From a checkpoint of a small GAN: 194171 training examples.
Rows from block 3 of the discriminator of a small GAN, named by matrix and row number. Rows with one number belong to one channel. Each number is 128 + 32 x the weight over its row's rms, rounded and kept within 0 to 255. All counts start at 0. Numbers have three digits each. After the name is the row's rms in percent of the matrix's.
After each channel's rows are labels from the 100 images, of 14848, where the channel reaches its highest value: "patch colour" is the nearest of a few named colours to the mean colour under the peak; "top examples" is what is common among them. Only what is clearly more common there than usual is listed. The data: microscope photos of single blood and bone marrow cells. In brackets: how many of the 100.
# convs0: first 3x3 conv (discriminator.blocks.3.convs.0.weight, 80x80x3x3, standardized in use, each kernel summed), inputs 0-79
# convs1: second 3x3 conv (discriminator.blocks.3.convs.1.weight, 80x80x3x3, standardized in use, transposed, each kernel summed), outputs 0-79

convs0.31 077:110154122110151148132133083083101096090111146158102145096118167178164154161101130107156103150086151152119092135144079168114151125148127079107114171189182135079141100148053179149147217166114130138133132130121185084116103145067095139112145184
convs1.31 084:095117172131093138197135105111089125123111093194158151142089096139095081201102141148153097100101153153088078111143104146084165180173141114154126139187109094055110142137105150152204134123108152113137104105071091132182142147139130158104121147
patch colour: pink (65)
top examples: smear: peripheral blood (96)

convs0.57 093:167128144056167118210119125164083178117148114131130146092126117077115132109147121173096125082150093105164172140167098124057126106109150097149163150181132177136157106128113143147249127139139108163087162125127136132113139117086113142167129099
convs1.57 095:107097124136155153161131162177086172089146108125084108174128142079101105176185133051085152117100084116141140139177141141122135136132189089063140160161102132137175142130120072116182137155144108204117148083100170104138109112104118166154165102
patch colour: pink (53); white (45)
top examples: smear: peripheral blood (73)

convs0.27 083:148088133169149116098101122142162152142091130129190104092146113207088060079152115148086085141174106137074162149125153089128095135094134112190136129114139134075141088155121088106065146161137078068134170097146102191146145158155156113120135135
convs1.27 099:149117144048151114127088098136129234141109115135116064084110099137091086073119116178122098155111144158155113083147124119156115090115105112135138147124200158157154124155120175108052131131129096059144123136112101140156164094100157131165177135
patch colour: purple (76)
top examples: smear: peripheral blood (82); cell type: myeloblast (69)

convs0.54 085:093127119111138120092155088130183097136170155114138074110081094136127108100122102092151148144133122150096109125115168166127176189183128122119213095182183118127098117095121134096122106131179115142154168126107102111185100169113155119187060196
convs1.54 083:086130117116136073138117123188108084197167164096139086117144073141122116114135138184074096123110146190112128112149133104066147137129166099066179118160134155144070108081100090086102100139143137140125145166151125114108081179065127120173104163
patch colour: blue (27)
top examples: cell type: lymphocyte (43)

convs0.11 127:120105096139106127137124224129135152126142169160141111096112225194078110187126133093128105128139181117081183112121093165136178096083096125203134098120086104104116100130132079145129145089114107120166147113111148126160125117144082147136074111
convs1.11 097:113128073154105116129067162080129108076153172124093152093156191182117111207121163133100149130133167134066188126120146161143103090081082134171131156081127140122187069138158119151136163087165131125116161104132142079134143143144127110110108186
patch colour: white (68)
top examples: smear: peripheral blood (47)

convs0.38 093:133096077126083147080150023181143088139108146128177120143092157137110142119104166156167145152189125104105115147145082129211150137142140089176095086164153155082111128127115166090097122189109115088131107094176148118154128174132142141113154148
convs1.38 106:147114132105157192162144099173174069116175097130212103088095131087185096126129172107141087122198170134156137145062107199127144116121122131168108095125145144149138086114114167091080132183127113082111127111104132149115129174147163099133148139
patch colour: blue (57)
top examples: cell type: lymphocyte (48)

convs0.74 105:113140094076096080126057133094118172143104145197152164103092116087133102094185176143206169125107126125186135093161127111088115140136143136130184192105153148152125154124097091150100147115130178080143103137139103179124126119091152109121169074
convs1.74 092:158137126114089113159090096124064121143100103149186153166033111134144100081151120135198144091081133129192084106139121117098094101193140111149163144150112097087072137142085141087108087111146131110110128173071126114148131144084135126121085083
patch colour: purple (73)
top examples: smear: peripheral blood (53); cell type: myeloblast (27)

convs0.6 097:124188132127091134131108076122148161120046162139186111149149144125101165095105165131137160161113101120133131176057183119132142122081120165076084115132153216126145142125111127129068189108113130143100069136142148072136151166140106182137114153
convs1.6 098:109138118170126139106047032140151105153089129165182109137138185144096122158148129134111105153134162103138133149082096120121132099083077181151124143167175186146089154113142128155056194125117135103092080101101130164179132163119095117118120126
patch colour: pink (50)
top examples: cell type: lymphocyte (38)

convs0.16 096:111110125177113132139070136078112147139141146140122137126107168159133091128058111143111094185099158147152097062180118142106149125108138163141166103154140133212093109144094098115123180097165119056147172093084130161101070150124149103183097176
convs1.16 099:159145098146121094201102151100166115058094123085112156147111207162112113106088179093133137193068098170151094106185113139113146139129135118112138131187156137095113120158106116144101146114137075155136153096126125057138121089113111121074137189
patch colour: blue (42)
top examples: cell type: lymphocyte (37)

convs0.2 080:099114211159105104153107108098144129103159103098148111121194162156119172121099146081117140160097103078141079049083077085133161127088084160109131146165123101135165156154110122161210139140130116152067123140133137122112104128111193178109140111
convs1.2 099:077158123136160105165096097111126128145167100066112134150171119096070172106099133136044127117179178113143053089105115115157177097115114173113111193175119110157145158144131131135170145144139151095107106120126067176081117136081142168107092131
patch colour: black (71)
top examples: cell type: lymphocyte (51)

convs0.25 094:090101116102155176094076115116102097122217128150138105142162166155147135132086161129118123105193115065086137127088128084125108151137143179131117078064141129098127156112130075163170128171109124116118115125175121117100102104239110140106099108
convs1.25 104:113166102119128159082055148144116078057136128115165090089135092161159166068143145111159091148187133083102147196100115142150114154164106151149115160123111082141095080114133046179139127148127108121105102117181099154106138139188105147115105104
patch colour: purple (47)
top examples: cell type: lymphocyte (63)

convs0.36 078:124164191104106120104080042123091104139154118128143201150125157095164107193146123120121174125151133128140146114208117157181102160109081150119091101154199117064098113089093117154143092088116132135087125153176129119067143120139142125146108117
convs1.36 093:050121151125131136070093126156101130161116131112189112140100163070110141150138114136080129082138116184142076203102120113171088142122086175111054151141129097148064106087151147157130127153093084086119158144115068137149110106157109179139106124
patch colour: pink (57)
top examples: smear: peripheral blood (65); cell type: segmented neutrophil (45); cell type: lymphocyte (44)

convs0.5 116:126134107090105127092124176118133119136131133126133128121130092145199129101079086096125128087162104105111172118112155129124146065197147143179131167181150150131132089115135191070167206170096086128129159177084139135113164114060112103127131192
convs1.5 107:131093089155134123207119172123086162109120178118116118145172110089150091131141106095103121046153119143079149087131128178118158163099169113159182152135112142135137123104087158085145141172099130144092172167147173151140104117030143117120141186
patch colour: blue (31)
top examples: cell type: lymphocyte (36)

convs0.45 114:107090160117155131192157119121106134076152111124115173127151170141070128157086093134086142171128199136109107107139147162076173101166135154149151153176144133126119175122131118158205153185165050090130087155120106099134067101149142082132140136
convs1.45 110:069149116147094103136110127084135124073092132113092159133181143096108162151105160130147136120100136105117125097163171187081112089125154082162151132157099144148151202122140113119175154132107022158126085130204148096134137071092118084113122155
patch colour: pink (68)
top examples: smear: peripheral blood (63)

convs0.71 085:163068082168172140136114138101153129097106112171104109146123116144171136140172119121122162133169143173152131182130103164140066130108206124089109071073165046073129115139211121113129098097145151112139111113118125166101112076153166155135141154
convs1.71 101:173104167106148138127192147161125151131136084130108112102081077118191094134161067164140159121139158165138124135102077068155098107137176148150055083105170069096102110123129121110086095115151165080128098136092097191084142093143142123161152131
patch colour: black (45)
top examples: cell type: lymphocyte (55)

convs0.47 128:086086084160117074081193135126173097107129129152177122097136127085131146094096103120193135126173138097089116061103099145136145122081108125180190108145085143125118127141096157151210078161127112104105136122100121129130183133146194077127123123
convs1.47 117:110086097176155109068209146111176132136141150115171109109161124094095122070123199096173111082166149148132121116145093157148148148163156133136182081161077152131119165125085147104124105188164130060146154135120111161132133158142193132147167123
patch colour: blue (59)
top examples: cell type: lymphocyte (48)

convs0.66 117:087183134186103117136157052091128113161133154120142203110124168102124167147095137108118144141110080146100052111133169126216193103104116149065119110122126130101135154139162093147144153150148112158090112157094088090123132126086160082104158112
convs1.66 105:136138148195153154122094021085131094161158141103139178116147205115123196136069115128094097104113072109103070156128126159092150103115083125133147100101092114123115164091133126151154132146123105101127138101170086111118123110129108048121163143
patch colour: pink (79)
top examples: smear: peripheral blood (78)

convs0.13 109:112159195175147089183158182150129098117193112091143182103149177092096134168097171144106141114120121077133122112095080095105125153109138190135187122133126136135151125094131103115188160147170140095078089152119148129140122049111086084147111143
convs1.13 091:070155144151146106124126187128159145157179120090088127117113186108108158107108102137122108134107085136127073128105153096110097126094139181080188078197138138094149138097102101118189132096145146121088120118119149065136131070063070073141095123
patch colour: pink (50)
top examples: smear: peripheral blood (69); cell type: lymphocyte (35)

convs0.18 117:018094125109139100180151141130127136114131157126160140121057150090156127150155071106113172122116164120144109099106102093141178159117103147135179131150153116192092114153120204073152100107130187161116086127100083142099116116112150131135063127
convs1.18 122:066127135174132141179168103110125114121105130164132162170120190123131165146164109116084160137136173141131138090105139144115149102139071143106108153155132137184083088185103164106245113168187118173099130113129159174087087132118162136127102123
patch colour: purple (47); blue (43)
top examples: cell type: lymphocyte (55); smear: peripheral blood (46)

convs0.30 065:160158133120145163118125131101139107131223145145132114113119139099050138178114107137110119086125177112120096109072161130171154149147177117225103124081083070092134150080105189141133202143114096142108129143136153130141125095110081092109140134
convs1.30 099:119150134094113120133123142106146108143221118197110134100131124078116166186153158148082066112131087148164134111090145114092175186115172134180131118126122112106115153112088179141177151104154126103046150116197148162109142138085145079118133144
patch colour: pink (77)
top examples: smear: peripheral blood (99); cell type: eosinophil (25)

convs0.10 076:175122118128146136087116158079148185126099147133155128118105190146130116138181137045108091096151068197135119113071086186140099095075145159137097127136135177137113126153156083056114145125186080179148130148137153141121144106088124115142164120
convs1.10 097:133078135106130138116141127137065141159087138113080129135137144139118160174128075101066132055133109160152114094094112095166115038118135156092103152164165153111150147209129130115097117125070125088190120093089120165110116072119140176153136088
patch colour: pink (54)
top examples: smear: peripheral blood (61); cell type: lymphocyte (34)

convs0.4 120:121096130092105092100183152139073146174137111123093173105129101141173080111147147050141119131055141119147123126179104157138149201130124100079149155120093152084200118190080160132072124132121161136141111178120080138119149130156182127136131115
convs1.4 100:159119132078071127150119156125144193167110129129086135119070087110111067138148145075130164116116123129160095208172137076065136197140117149104164084123107115146123131161070113136158084103124121170126127199129084107118147115177149135103099100
patch colour: purple (56)
top examples: cell type: segmented neutrophil (86); smear: peripheral blood (42)

convs0.77 120:173096139059157126105111202133114206144105104126133126123164077153142074138119129121099080161190134095126223121073140142110073115139153111154116127147157125079156093123096145152164117122148089092196157118133151150169114109155144081136143130
convs1.77 105:085139141053143133127154214104096165134125101102081157183136073153082102156125150131135092109131120089139161154084190180186120128063149120151140164095167159100175099136063127118161154111121121151153128145136112122140140124119168103128108200
patch colour: white (52)
top examples: cell type: lymphocyte (40); smear: peripheral blood (35)

convs0.17 092:183122105095084030127165166117163126147165113124096102119114104093150103136130102151120093111096109121108158131086110102107163199124150096151163109137108091168156104184071207167133087094110079115176163179128124117131125105101158138109155088
convs1.17 107:121125072101129058150158138124140108124141137085085118131127046121088155116124084153150126156099161103134104060088118132149187110113130153087126138117120093174145146164131207079151133137077183152144125193126139120129116126066171151180109082
patch colour: blue (42)
top examples: cell type: segmented neutrophil (42)

convs0.44 107:167119117113142047099133242138158113093110148119105171118138150139168075155133134105141090156164110083122132125173135138056154128082120084183158096126142125169171178088130091141134107130124094115068122089124149137098106083114102086124132102
convs1.44 100:090115146097123088105151224120138105080083124146122119123144177176130088105071150080150163164097092157164108151144145113097132149130100098107175084121124157117163215095130143146078149104127107090149155143132195056125142108115131089096149133
patch colour: purple (50); blue (41)
top examples: cell type: lymphocyte (39); smear: peripheral blood (39); cell type: myeloblast (30)

convs0.55 118:101186062173110158139148111096124135206122134107128075107074126187082128080092180113141129107091171143127126174155198136180116136127099109141056090110112122127111116152125133130095107106091146129091098136160131074185077121180122134108123126
convs1.55 107:162143090141143143133134054145117110130154134118108094123146128220176112134093140145148132124103173091139161173147132110164155197085110072147102083124105169070142125148132112141128127115133177128088114137147162109212116144203058150092148132
patch colour: purple (48)
top examples: cell type: segmented neutrophil (89); smear: peripheral blood (63)

convs0.59 104:135167143104134139159193150133111059106143085126089148080103109082164144099100088170152175163077125084190137121071099083136130150128198152138128144146113159119132131152081125183168119158108167126128151113059131084126143088109083119186127111
convs1.59 095:090108118116127176096140190097179129142139136102162153124112132102138102165174118096153178131073152092119121171079067089121173210110172124151141059152064107128131176127125108127115134138153134151173135150095196079162123121111076142137164137
patch colour: blue (25)
top examples: cell type: lymphocyte (41)

convs0.49 091:118112082149116121076138127128127075125106139140132126166126138102162115133115141143119086138115134225121137137152078121200121126177098118100182123101151123089120150157082195085068082165073111089188119113077107110104190140155151096097133162
convs1.49 095:175120073105082081133121131138151115127085168122117130102131120124103061121132165078128110175086126192125101161118074086151151142133043138140128113109131139050137149159095180129171097187146139132193137089126107115068142143157157080124147135
patch colour: blue (58)
top examples: cell type: lymphocyte (71)

convs0.40 098:123089131142093143130093110091093098130124132132050141119148076167160091133123185079116121135127154164047162092130164198114154094100109154087103113154136145149115108210187127131096075149197123154105107135163122123093100126152141133164083103
convs1.40 095:150127151154072140093113131095097065116100172120098204146066114100187131152112163133141113094148129123102126111141133160115143130186109139060030151114122151187082096177188123150138122152135146127144078109106157159125107128159183154110134118
patch colour: blue (47); black (46)
top examples: cell type: lymphocyte (65)

convs0.76 144:131137058155106108134144211121174103168084093094102135132108166101104097116108119109147145057110141150161138126105137160110105137086133082140109111155147145134150147123143113126110141081166164131133116160217097130155119074239115162114089161
convs1.76 121:110144139110120114130184144115135113192092164127093182141121096170129131110109150110132163088093155108144157102170165121149119179068083091141158094178156181055138123118115122127102177105141159100166148182158138133153124076213093158104100171
patch colour: purple (76)
top examples: smear: peripheral blood (91); cell type: segmented neutrophil (91)

convs0.15 088:169159099131103152160139088176071125054098133106135143148096148115128157114136146138135169142144155137185127133144137177083139137050083087123167068179140085084112162111088116127073113118182142104107110120143135049100132143137162115116152060
convs1.15 098:120111100113100139143115105152117157134075118134166144130098189089130098125119083106168168146131198170166102131199116139115111168058104092148096085103097119098084168090108085145161160073186139117141128071120187066105122112152131122127169109
patch colour: purple (48)
top examples: smear: peripheral blood (47); cell type: myeloblast (26)

convs0.43 103:154113120089090112116143184103086141180156143113098172127098098151127136154110137122188154104162122151138065103132074112152130171137132146110116151114129128116128189139111199070088112117201192130129103123185093136103096129060158167177163092
convs1.43 102:153154141080086146086183191101129162171114094086133180096129125101138100132111174178192142123148148099147102076162109129143086180122161145143124146138125101134089145114092203101165062111162190118102094154121164160092115139156173162131140112
patch colour: purple (74)
top examples: smear: peripheral blood (46)