From a checkpoint of a small GAN.
Model: 5.83M parameters, 32-pixel images, generator norm batchnorm, generator activation mish, generator widths [64, 128, 128, 128], discriminator arch nf_resnet, discriminator norm none_scaled_ws, discriminator widths [48, 80, 144, 256].
Data: trained on microscope photos of single blood and bone marrow cells, 30.9 epochs.
Rows from block 9 of the discriminator, named by matrix and row number. Rows with one number belong to one channel. Each number is 128 + 24 x the weight over its row's rms, rounded and kept within 0 to 255. All counts start at 0. After the name is the row's rms in percent of the matrix's.
# convs0: first 3x3 conv (discriminator.blocks.9.convs.0.weight, 144x144x3x3, standardized in use), inputs 121-131, a 3x3 kernel for each
# convs1: second 3x3 conv (discriminator.blocks.9.convs.1.weight, 144x144x3x3, standardized in use, transposed), outputs 121-131, a 3x3 kernel for each
convs0.56 102 [135 128 129  81 142 131  80 118 118 136 105 118 117 116 123 123  94  94 111 155 150 115 126 156 137 138 136 125 128 112 162 115  93 114 122  92 138  86 127 134 180 176 154 133 120 120 152 149 168 144  85 122 150  72 147 112 117  97  95 114  93 132 172 106  96 127  81 152 149 154 130 135 137 111 134 107 123 133 111  98 130 130 120 125 116 131 105 105  50 108 130 109 148 115  77  88 110  97 140]
convs1.56 103 [ 84  84 163 122 136 127 164  85 130 144  99 100 127 127 118 133  96 121 154 132 108 154 142 142 133 121 130 137 139 131  52  84 119  97 152 116 152 104 122 130 123 130 157 161 166 118 109 120 135  98 148 150 116 143  85 110 140 141 117 155 121  98 124 143 100 132 123 103 111 121 126  95  87 128 135 141 111 144 118 144 120 132  93 122 151 105 144 141 121 159 114 122 122 137 140 133 173  96 124]
convs0.57 100 [156 128 129 154 147 155 144 116 111 132 139 121 116 124 139 131 125 126 108 123 132 137 120  72 106 127 140 138 107 121 105  95 135 112 151 101 139 194 145 126 101 118 141 149 107 103 143 104 186 132 118 122 159 147 106 130  85 126 149 116 112 121 131 171 148 112 154 149 163 115 179 176 124 133 116 130 120 105 102 137 138 193 134 124 131 129 139 143 127 132 147  60  92  60 107 113 141 156  94]
convs1.57 103 [ 90 152 105 107  91 181 122 158 157 141 161 121 123 133 152 139 104  90 163 129 153 105 152 174 115  82 110 122 150 160 132 123 162 110  93  36 110 132 138 135 145 113 152 126 162 124 158 111 184  87 181 143 140 103 120 134 158 141 104 120 121 151  93 134 118 142 146 157 144 152 123 129 135 113 146 159 162 192 129 115 108 134 128 116 106 132 107  97 156 130 129 150  98 139 146 139  95 158 178]
convs0.58 099 [133 117 131 118  90 126  75 110  74 108  92  92 121 125 139 142 115 144 128 117 115 134 104 112 124 136 140 117  99 118 115 158 136 124 139  99 157 131 112 139 185 120 124 144 116 152 138 150 136 113 160 169 132 109  99 173 146  76 125 183 123 108 169 148 144 123 157 150 135 156  97 115 141 195 126 148 113 140 142 120 146 177 149 124 151 189 145 159 126 181 129 133 103 149 120 132 157 138 124]
convs1.58 098 [118 101  93 116 111 125  89 135 174 112 126 127 135 128 116 148 128  76 138 121 111  97 159 125 140 147 115 140 131 114 114 123 178  69 111 145 141 151 141 173 108 124 121 124 138 132 115  98 154 138 131 164 109 118 128 128 125 113  94 121  79  89 144 133 105 135 103 145 111 137 131  93 149 109 135 105 146 147 148 158 160 163  75 132 161 151 127 125 101 111 122 142  79 147 124 126 133 101 112]
convs0.59 094 [137 150 120 123 128 173 109 119 118 120 136 122 102 110 120 183 183 166 162 138 144 125 150 140 134 128 150 123 133 149 141 149  93 101 101 122 155 163 161 109 100 122 121 149 119 108 146 120 153 173 136  82 179 107 101 114 120  83  95  88 115 130 105 102 105 122 128 102 139 132 131 168 115 114 150 144 160 115 157  78 134 110  80  78 100  99 186 125 117 154 151 124 114 123 141 133  76  82 126]
convs1.59 093 [131 136 154 130 109 101  94 143 107 135 135 140 132 149 121 129 114 119 123  95 137 170 121 133 126 127 140 108 128 131 114 152 123  93 119 122  80 137 122 115 124 151 127 146 113 128 117 127 154 143 166 116 176 118 151 127 125 126 122 130  89 112 134 116 148 102 144 182 152 112 150 124 115 148 130 126  63  84 157 118 127 130 122 136  80 122 145 133 129  83 105  66 113 113  85 148 123 165 158]
convs0.60 092 [140 120 145 120 141  96 137  79 132 145 151  96 122 124 127 140 181 137 188 153 114 109 161 173 129  96 153 144 165 117 106 141 104 180 124 166 149 106 116 139 141 140 128 150 162 148 129 123 114  59  58 136  87 108 140 130 106  64 129 115 155 132 150 122 179 163  95 115 125 102  93 148 112 109 133 110 113 132 152 134 127  97 123 131  60 170 149 127 124 140 105 100 129 140 158 120 147 162  92]
convs1.60 101 [128 111  81 135 139 107 120 145 117 122 105 132 116 176 143 151 130 152 115 118 118 107 136 124 107 100 164 158 150 131 186 142 155 140 174 119  88 138 153 141 161  91 123 126 108 124 139 128 123 117 156 118 119 150 119 147 111 110 134 125 131 110 127 111 124  77 135 121 140  98  88 142 187 112 129 115 107 137 158 129 106 134 137 128 121 146 149 152 149 121 142 141 127 105 147 110 101 139  99]
convs0.61 094 [147 136 149 142 116 133 151  98 138  95 123 137  91 112  98 172 115 144 130 124 153 152 156  68 122 142 138 102  97 109 116 120 111 114  99  80 126 157 141 130 179 105 120 138 106 136 145 145  85 126 153  75 136 106 123 133 116 122 123 178 156 148 134 125  97 138 153 106 167 138 194 133 105 117 129 143 107  81  94 112 129 110 115 116  99 112 141 118 125  79 156 107 131 164 121 143  81 124 113]
convs1.61 095 [136 112 126 150  82 117 138  93 123 107 114 109 108 144 168 161 105 166 136 105 140 134 148 159  85 126 160 144 126 131 107  68 128 151 131 114  97 110 128 124 166  97 172 140  98 116 154 122 127 126 152 144 121 118 158 117 121 151 142 118 117  84 118 120 138 145 113 134 158 168 121 131 143 167 109 141  83 107 130 145  80 111 111 113 138 163 136 130 127 137  60 149 133 167 150 147  97 141 116]
convs0.62 116 [114 115 153 103 145 154 122 107 131 112 194 171 136 114 148 139 129 139 149  95 124 114 120 124 128 147 108 161 157 124 170 148 133 126 154  89 145 107 125 149 124 139 138 124 122 137 176 134 142 102 151 106 169 152 137 130 179 140 127 140 169 176 148 114 119 154 112 134 133 150 147 130 115 132 136 138  86  50 103 173 163 164 144 144 155 139 126 103 141 115 105 132  90 112 116 132 114 118  89]
convs1.62 104 [169 124  95 199 137 107 133 142  69 117 152 140 116 143  89 152  97 118 189 178  96 142  98 120 108 140 123  84 154 123 132 172 116 144 141 141 114 135 114 130 104 138 138 106 113 127 150 124 160 125 136 112 112 111 144 138 120 137 148 133 129 121 152 110 102 128 126 145 140 134  96 116 142 142 117 182  86 118 137  88 115  96 112 136  75 134 131 151 155 111  80 116 124 127 127 108 132  97  96]
convs0.63 107 [ 96 144 112 150 173 146 156 103 120 128 146  72 132 113 108  94 122 145 141 112 174 126 133 133 114 106 124 142 128  85 133 100 136 118 128 110 120 124 117 100 146 116 126 157 124 133 126 150 158 172 135 132 141 170 184 124 147  71 113 107  82 132 101 163 133 125 165 149 138 171 134 167 124 141 126 117 115 139 172 148 109 105 110 142 113 117 154  90 118  72 123 121  95 116 128 131 143 146 127]
convs1.63 095 [117 124 154 161 124 174 112 149 118  96 107 120 106 108 127 139 157 115 110 114 138 101 131 101 128 128 111 129 124 148 131 107 140 119  55 113 148 141 104 123 164 149 105 126 108  91 120 108 102 108 123 124 169 159 134 146 128 179 136 120 175 172  90 114 116 123 132 123 109 134  98 124 112  71 134 142 148 124 122 194 125 139  94 131 113  98 163 144 104 103 109  84 148 104  95 115  79 118 140]
convs0.64 113 [144  98 108 164 128 133 148 114 130 140 106 119 150 152 137 185  91 145 134 137 143 137 118  99 114 178 118 134 133 119 159 121 131 164 139  94 144 128 105 153  84 134 118 111 119  66 123 109 117 110 130  99  98 105 167 117 127 198 152 125 148 144 132 126 112 129 140 110 126 122 121 111 125 148 114 112 117 151 174 116 112 141 109 110 137 154 120 127  91 128 120 136 110 111 135 121 121 139 127]
convs1.64 106 [125 151 146  76 186 200 142 121 164 119  90 155 120 145 155 105 167 138 119 117 157 136 137 123 119 122 127 120 122 141 133 130 138 133 155 100  88 157 128 131 134 144  94 133 173 129 140 113 105 113 127 124 134  96 124 144 137 161 110 153 148 148 142 140 143 122 130 125 174 122 112 142 139  91 140  91 168 179 134  95 137 136 144 117 131 118 182 134 135 117 113 131 155 153 130 134 114 135  66]
convs0.65 103 [126  74 151 128 152 150 146 141 143 146 138 124 154 143 116 106 153 166 131 162 119 135 152 165 120 146 136 154 157 143 134 128 166 153 164  84  94 106 150  96 125 121 154 102 147 134 143 129  95 147 109 112 127 118 155 148 126 126 111 195 124 159 153 219 120 114 113  99 162  71 135 159 114 163 106  92 122 133 116 131 129  96 101  88  63 108 152 134 119 122 156 146 143 153  87  73 149 136 111]
convs1.65 104 [142 107 148 153 129 115 136 147  69 120 128  88 116 122 148 122 159 124 138 105 120 146 121 145 121  99 123 100 194 188  98 108 127 144 153 126 135 101 122 103 120 160 112 126 159 143 137 147 121 136 152 129 135 162 134 135 150 141 154 157 144 150 146  91 124 116 107 115 115 106 142 155 100 109 195  76 155 141  97 135 128 144 130 145 134 100 133 112 111 171 117 107 118  82 121 151 153 112 131]
convs0.66 108 [148 161  87 170 152 180 146 110 151 129 123 142 166 126 124 151 125 142 118 127 173 149 139 113 122 145 172 149 140 122 113 146 162  99 133 136 114  81 131 102 100 164 176 139 142 125 132 130 112 103 135 131  92 117 122  97 106 125 114  76 110 122 129 150 108 134 133 143 138  84  96 139 123 110 111 134 159  89 131 141 139 134 128 132 114 155 123 122 105  79 158 136  97 132 112 166 125 109 126]
convs1.66 097 [139  88 132 150 166 167 130 159 131 144 127 109 109 156 165 125 136 128 108 127 121 154 139 172 124 132 128 142 114 174 146 124 130 159 127 100 123  85 188  99  99 112 114 109  83 126 110 173 116 142 190 125  91  88 111 116 142 140 106 113  85 144 111 142 155 130 153 130 149 149 161 126  99 189 111 135 138  90 125 143 130 109 116 150 101 129  87 134 134 111 113 107 116  83  91 141 118 103  92]
convs0.67 108 [ 98 114  85 156 124  86 102 106 106 115 125 100 122  94  94 138 150 111 119 120 121 102 135 127 116 143 137 115 158 119 139 181 194 155 135 137 136 124 119 140 115 136 102 114 124 118 143 134 152 110 149 134 129 116 177 157 168 114  97 154 116 142 130 148 124 131 152 111 145 119 149 123 119 138  70 167 130 122 135 170 123 101 110 105 124 149 113 132 132 134 130 141 139 141 199 214 122 145 148]
convs1.67 108 [ 81 158 132 119 115 177 117 123  92 143 137 117 109  99 148 124 170 129 141 118 136  74 127 104 103 122 120 137 143 128 173  75 128 152 138 156  74 132 131 151 132 110 132 108 146 117 113 111 127 148 133 107 150 131 111 125 123 120 145 151 119 173 133 141 127 108 132  95 178 104 159 117 123 194 109 111 142 143  95  95 128 140 133  77 190 157 134 117 129 110 121 135 138 164 196 135 110 107  91]
convs0.68 106 [101 184 142 133 111 112 166 116 112 122 116 126 204 101 108  89 177 133 128  93 118 148 136 110 126 132 170 135 129 105 118  99 119  82 134  84 144 114 121 158 115 127  97 167 116 113  76 153 108 136 154  98 109 107 108  98 148 126 104  91 109 144 146 142 126 139 144 182 138 128 176 117 103 135 124 154 148  77 127 134  90 106 134 140 148 142 128 153  86  75 146 134  90  86 122 139  94 111  92]
convs1.68 099 [118 140 114 112 155 155  45 132 141 121 125 105 122 136 119 147 154 109 141 140 112 143  81 150 116 138 147  94 142 155 138 167 131 121 166 182  85 144 153 128 119 118 135 102 151 135 137 140 111 156 102 145 124 165  97 189 123 104 172 111 143 128 116 113  77 135 130  76 103 125 104 115  87 116  75 116  78 142 111 120 102 132 100 106 111 111  77 135 126 135 198  90 154 149 108 132 109 148 133]
convs0.69 099 [135 172 127 130 158 199  93 141 103 134 131  91 101 139 129 136 128 135 110 127 119 142 147 117 115 113 146 110 138 141 116 104  94 140 139  98 162 111 120 147 129 144 130 154 139 138 174 146 171 158 173 157 137 141 131 118 127 138 132 126 167 133 114  97 134 146 179 163 150  97 163 144 119 139 112 125 102 179 148  92 153 158 117 119 111  91  53 139 104 131 115 161 116  80 154 162 128  70 109]
convs1.69 101 [117 117 131 143 122 144 121 152 128 134 133 150 120 127 119 189 116 126  97 111 109 131 135 154 140 118 134 144 131  89 117  86 107 130 140 117 138 128 118 168 134 149  92 138 131 153 127 137 179 202 127 123 114 140 134 117 129 142 130  92 101 113  97 145 134  98 131 115 130 115 103 130 171 110 137 118 127 134  98 139  98 143 141 152 113  86 118 115 110 130 125 132  99 108 152 136 116 127 146]
convs0.70 101 [132 155 123 139 154 127 142 111  89 114  98 118 135 126  92 142 130 119 111 100 115 127 152 126 103 162 126 126 150 129 125  83 114  91 120 141 135 136  93 166  99 136 148 146 125 142 183 162 176 114 135 131 153 121 131 151  90  86 120 136  79 117 134 117 113 189  90 122 120 104 111 143 116 123 125 126 137 108 122 104 159 123  85 130 129 145 116  92 109 155 105 133 121 156 102  97 158 115 120]
convs1.70 095 [144 111 149 108 106 138 170  88 124 131 132 112 108  79 120 114 121 111 126 128 107 120 125 153 133  94 140 112 137 147 109  91 136 150 110 114 114 129  91 152 145  91  83 105 124 128 145 147 161 156 137 130 166 130 138  99 132 148 129 137 191 114 127  88 122 134 150 132 102  98 148 145 162  63 122 124 121 144 136  88 132 102 180 144 136 148 103 106 138  95 129 133 135 125 129 164 139 130 122]
convs0.71 096 [112 108 116 129 122 125 130 103  94 150 125 160 143 175 128 122 194 108 138 110 140 109 119 124 126 163 156 152 129 111 129 147 164 134 112 136 116  79 132 147 118 150 115 125 101 120 143 136 100 103  85 139 144 119 132 108 116 127 113 157 147 153 150 107 137 127 123 131 178 114 122 139 113 123 117  91 131 120 118 115 132 147 107 128 124 150 155 119 121 133 135 121 138 123 143 164  83 153 103]
convs1.71 097 [128  55 135 124 124  82 122 100 102 136 107 112 131 144 135 120 128 112 175 155 121  40 130 128 116 132 125 108  94 146 134 129  89 104 151 101  92 109  93 117 176 122  91 100 115 153 190 125 109 146 108 123 114 102 120 110 135 113 124  97 102 138  93 117 136  87 115 125 133 136 133 138 117 132 139 155 135 107 139  80 129 117 134 158 143 165 123 129 118 133 124 141 132 141 213  86 129 145 151]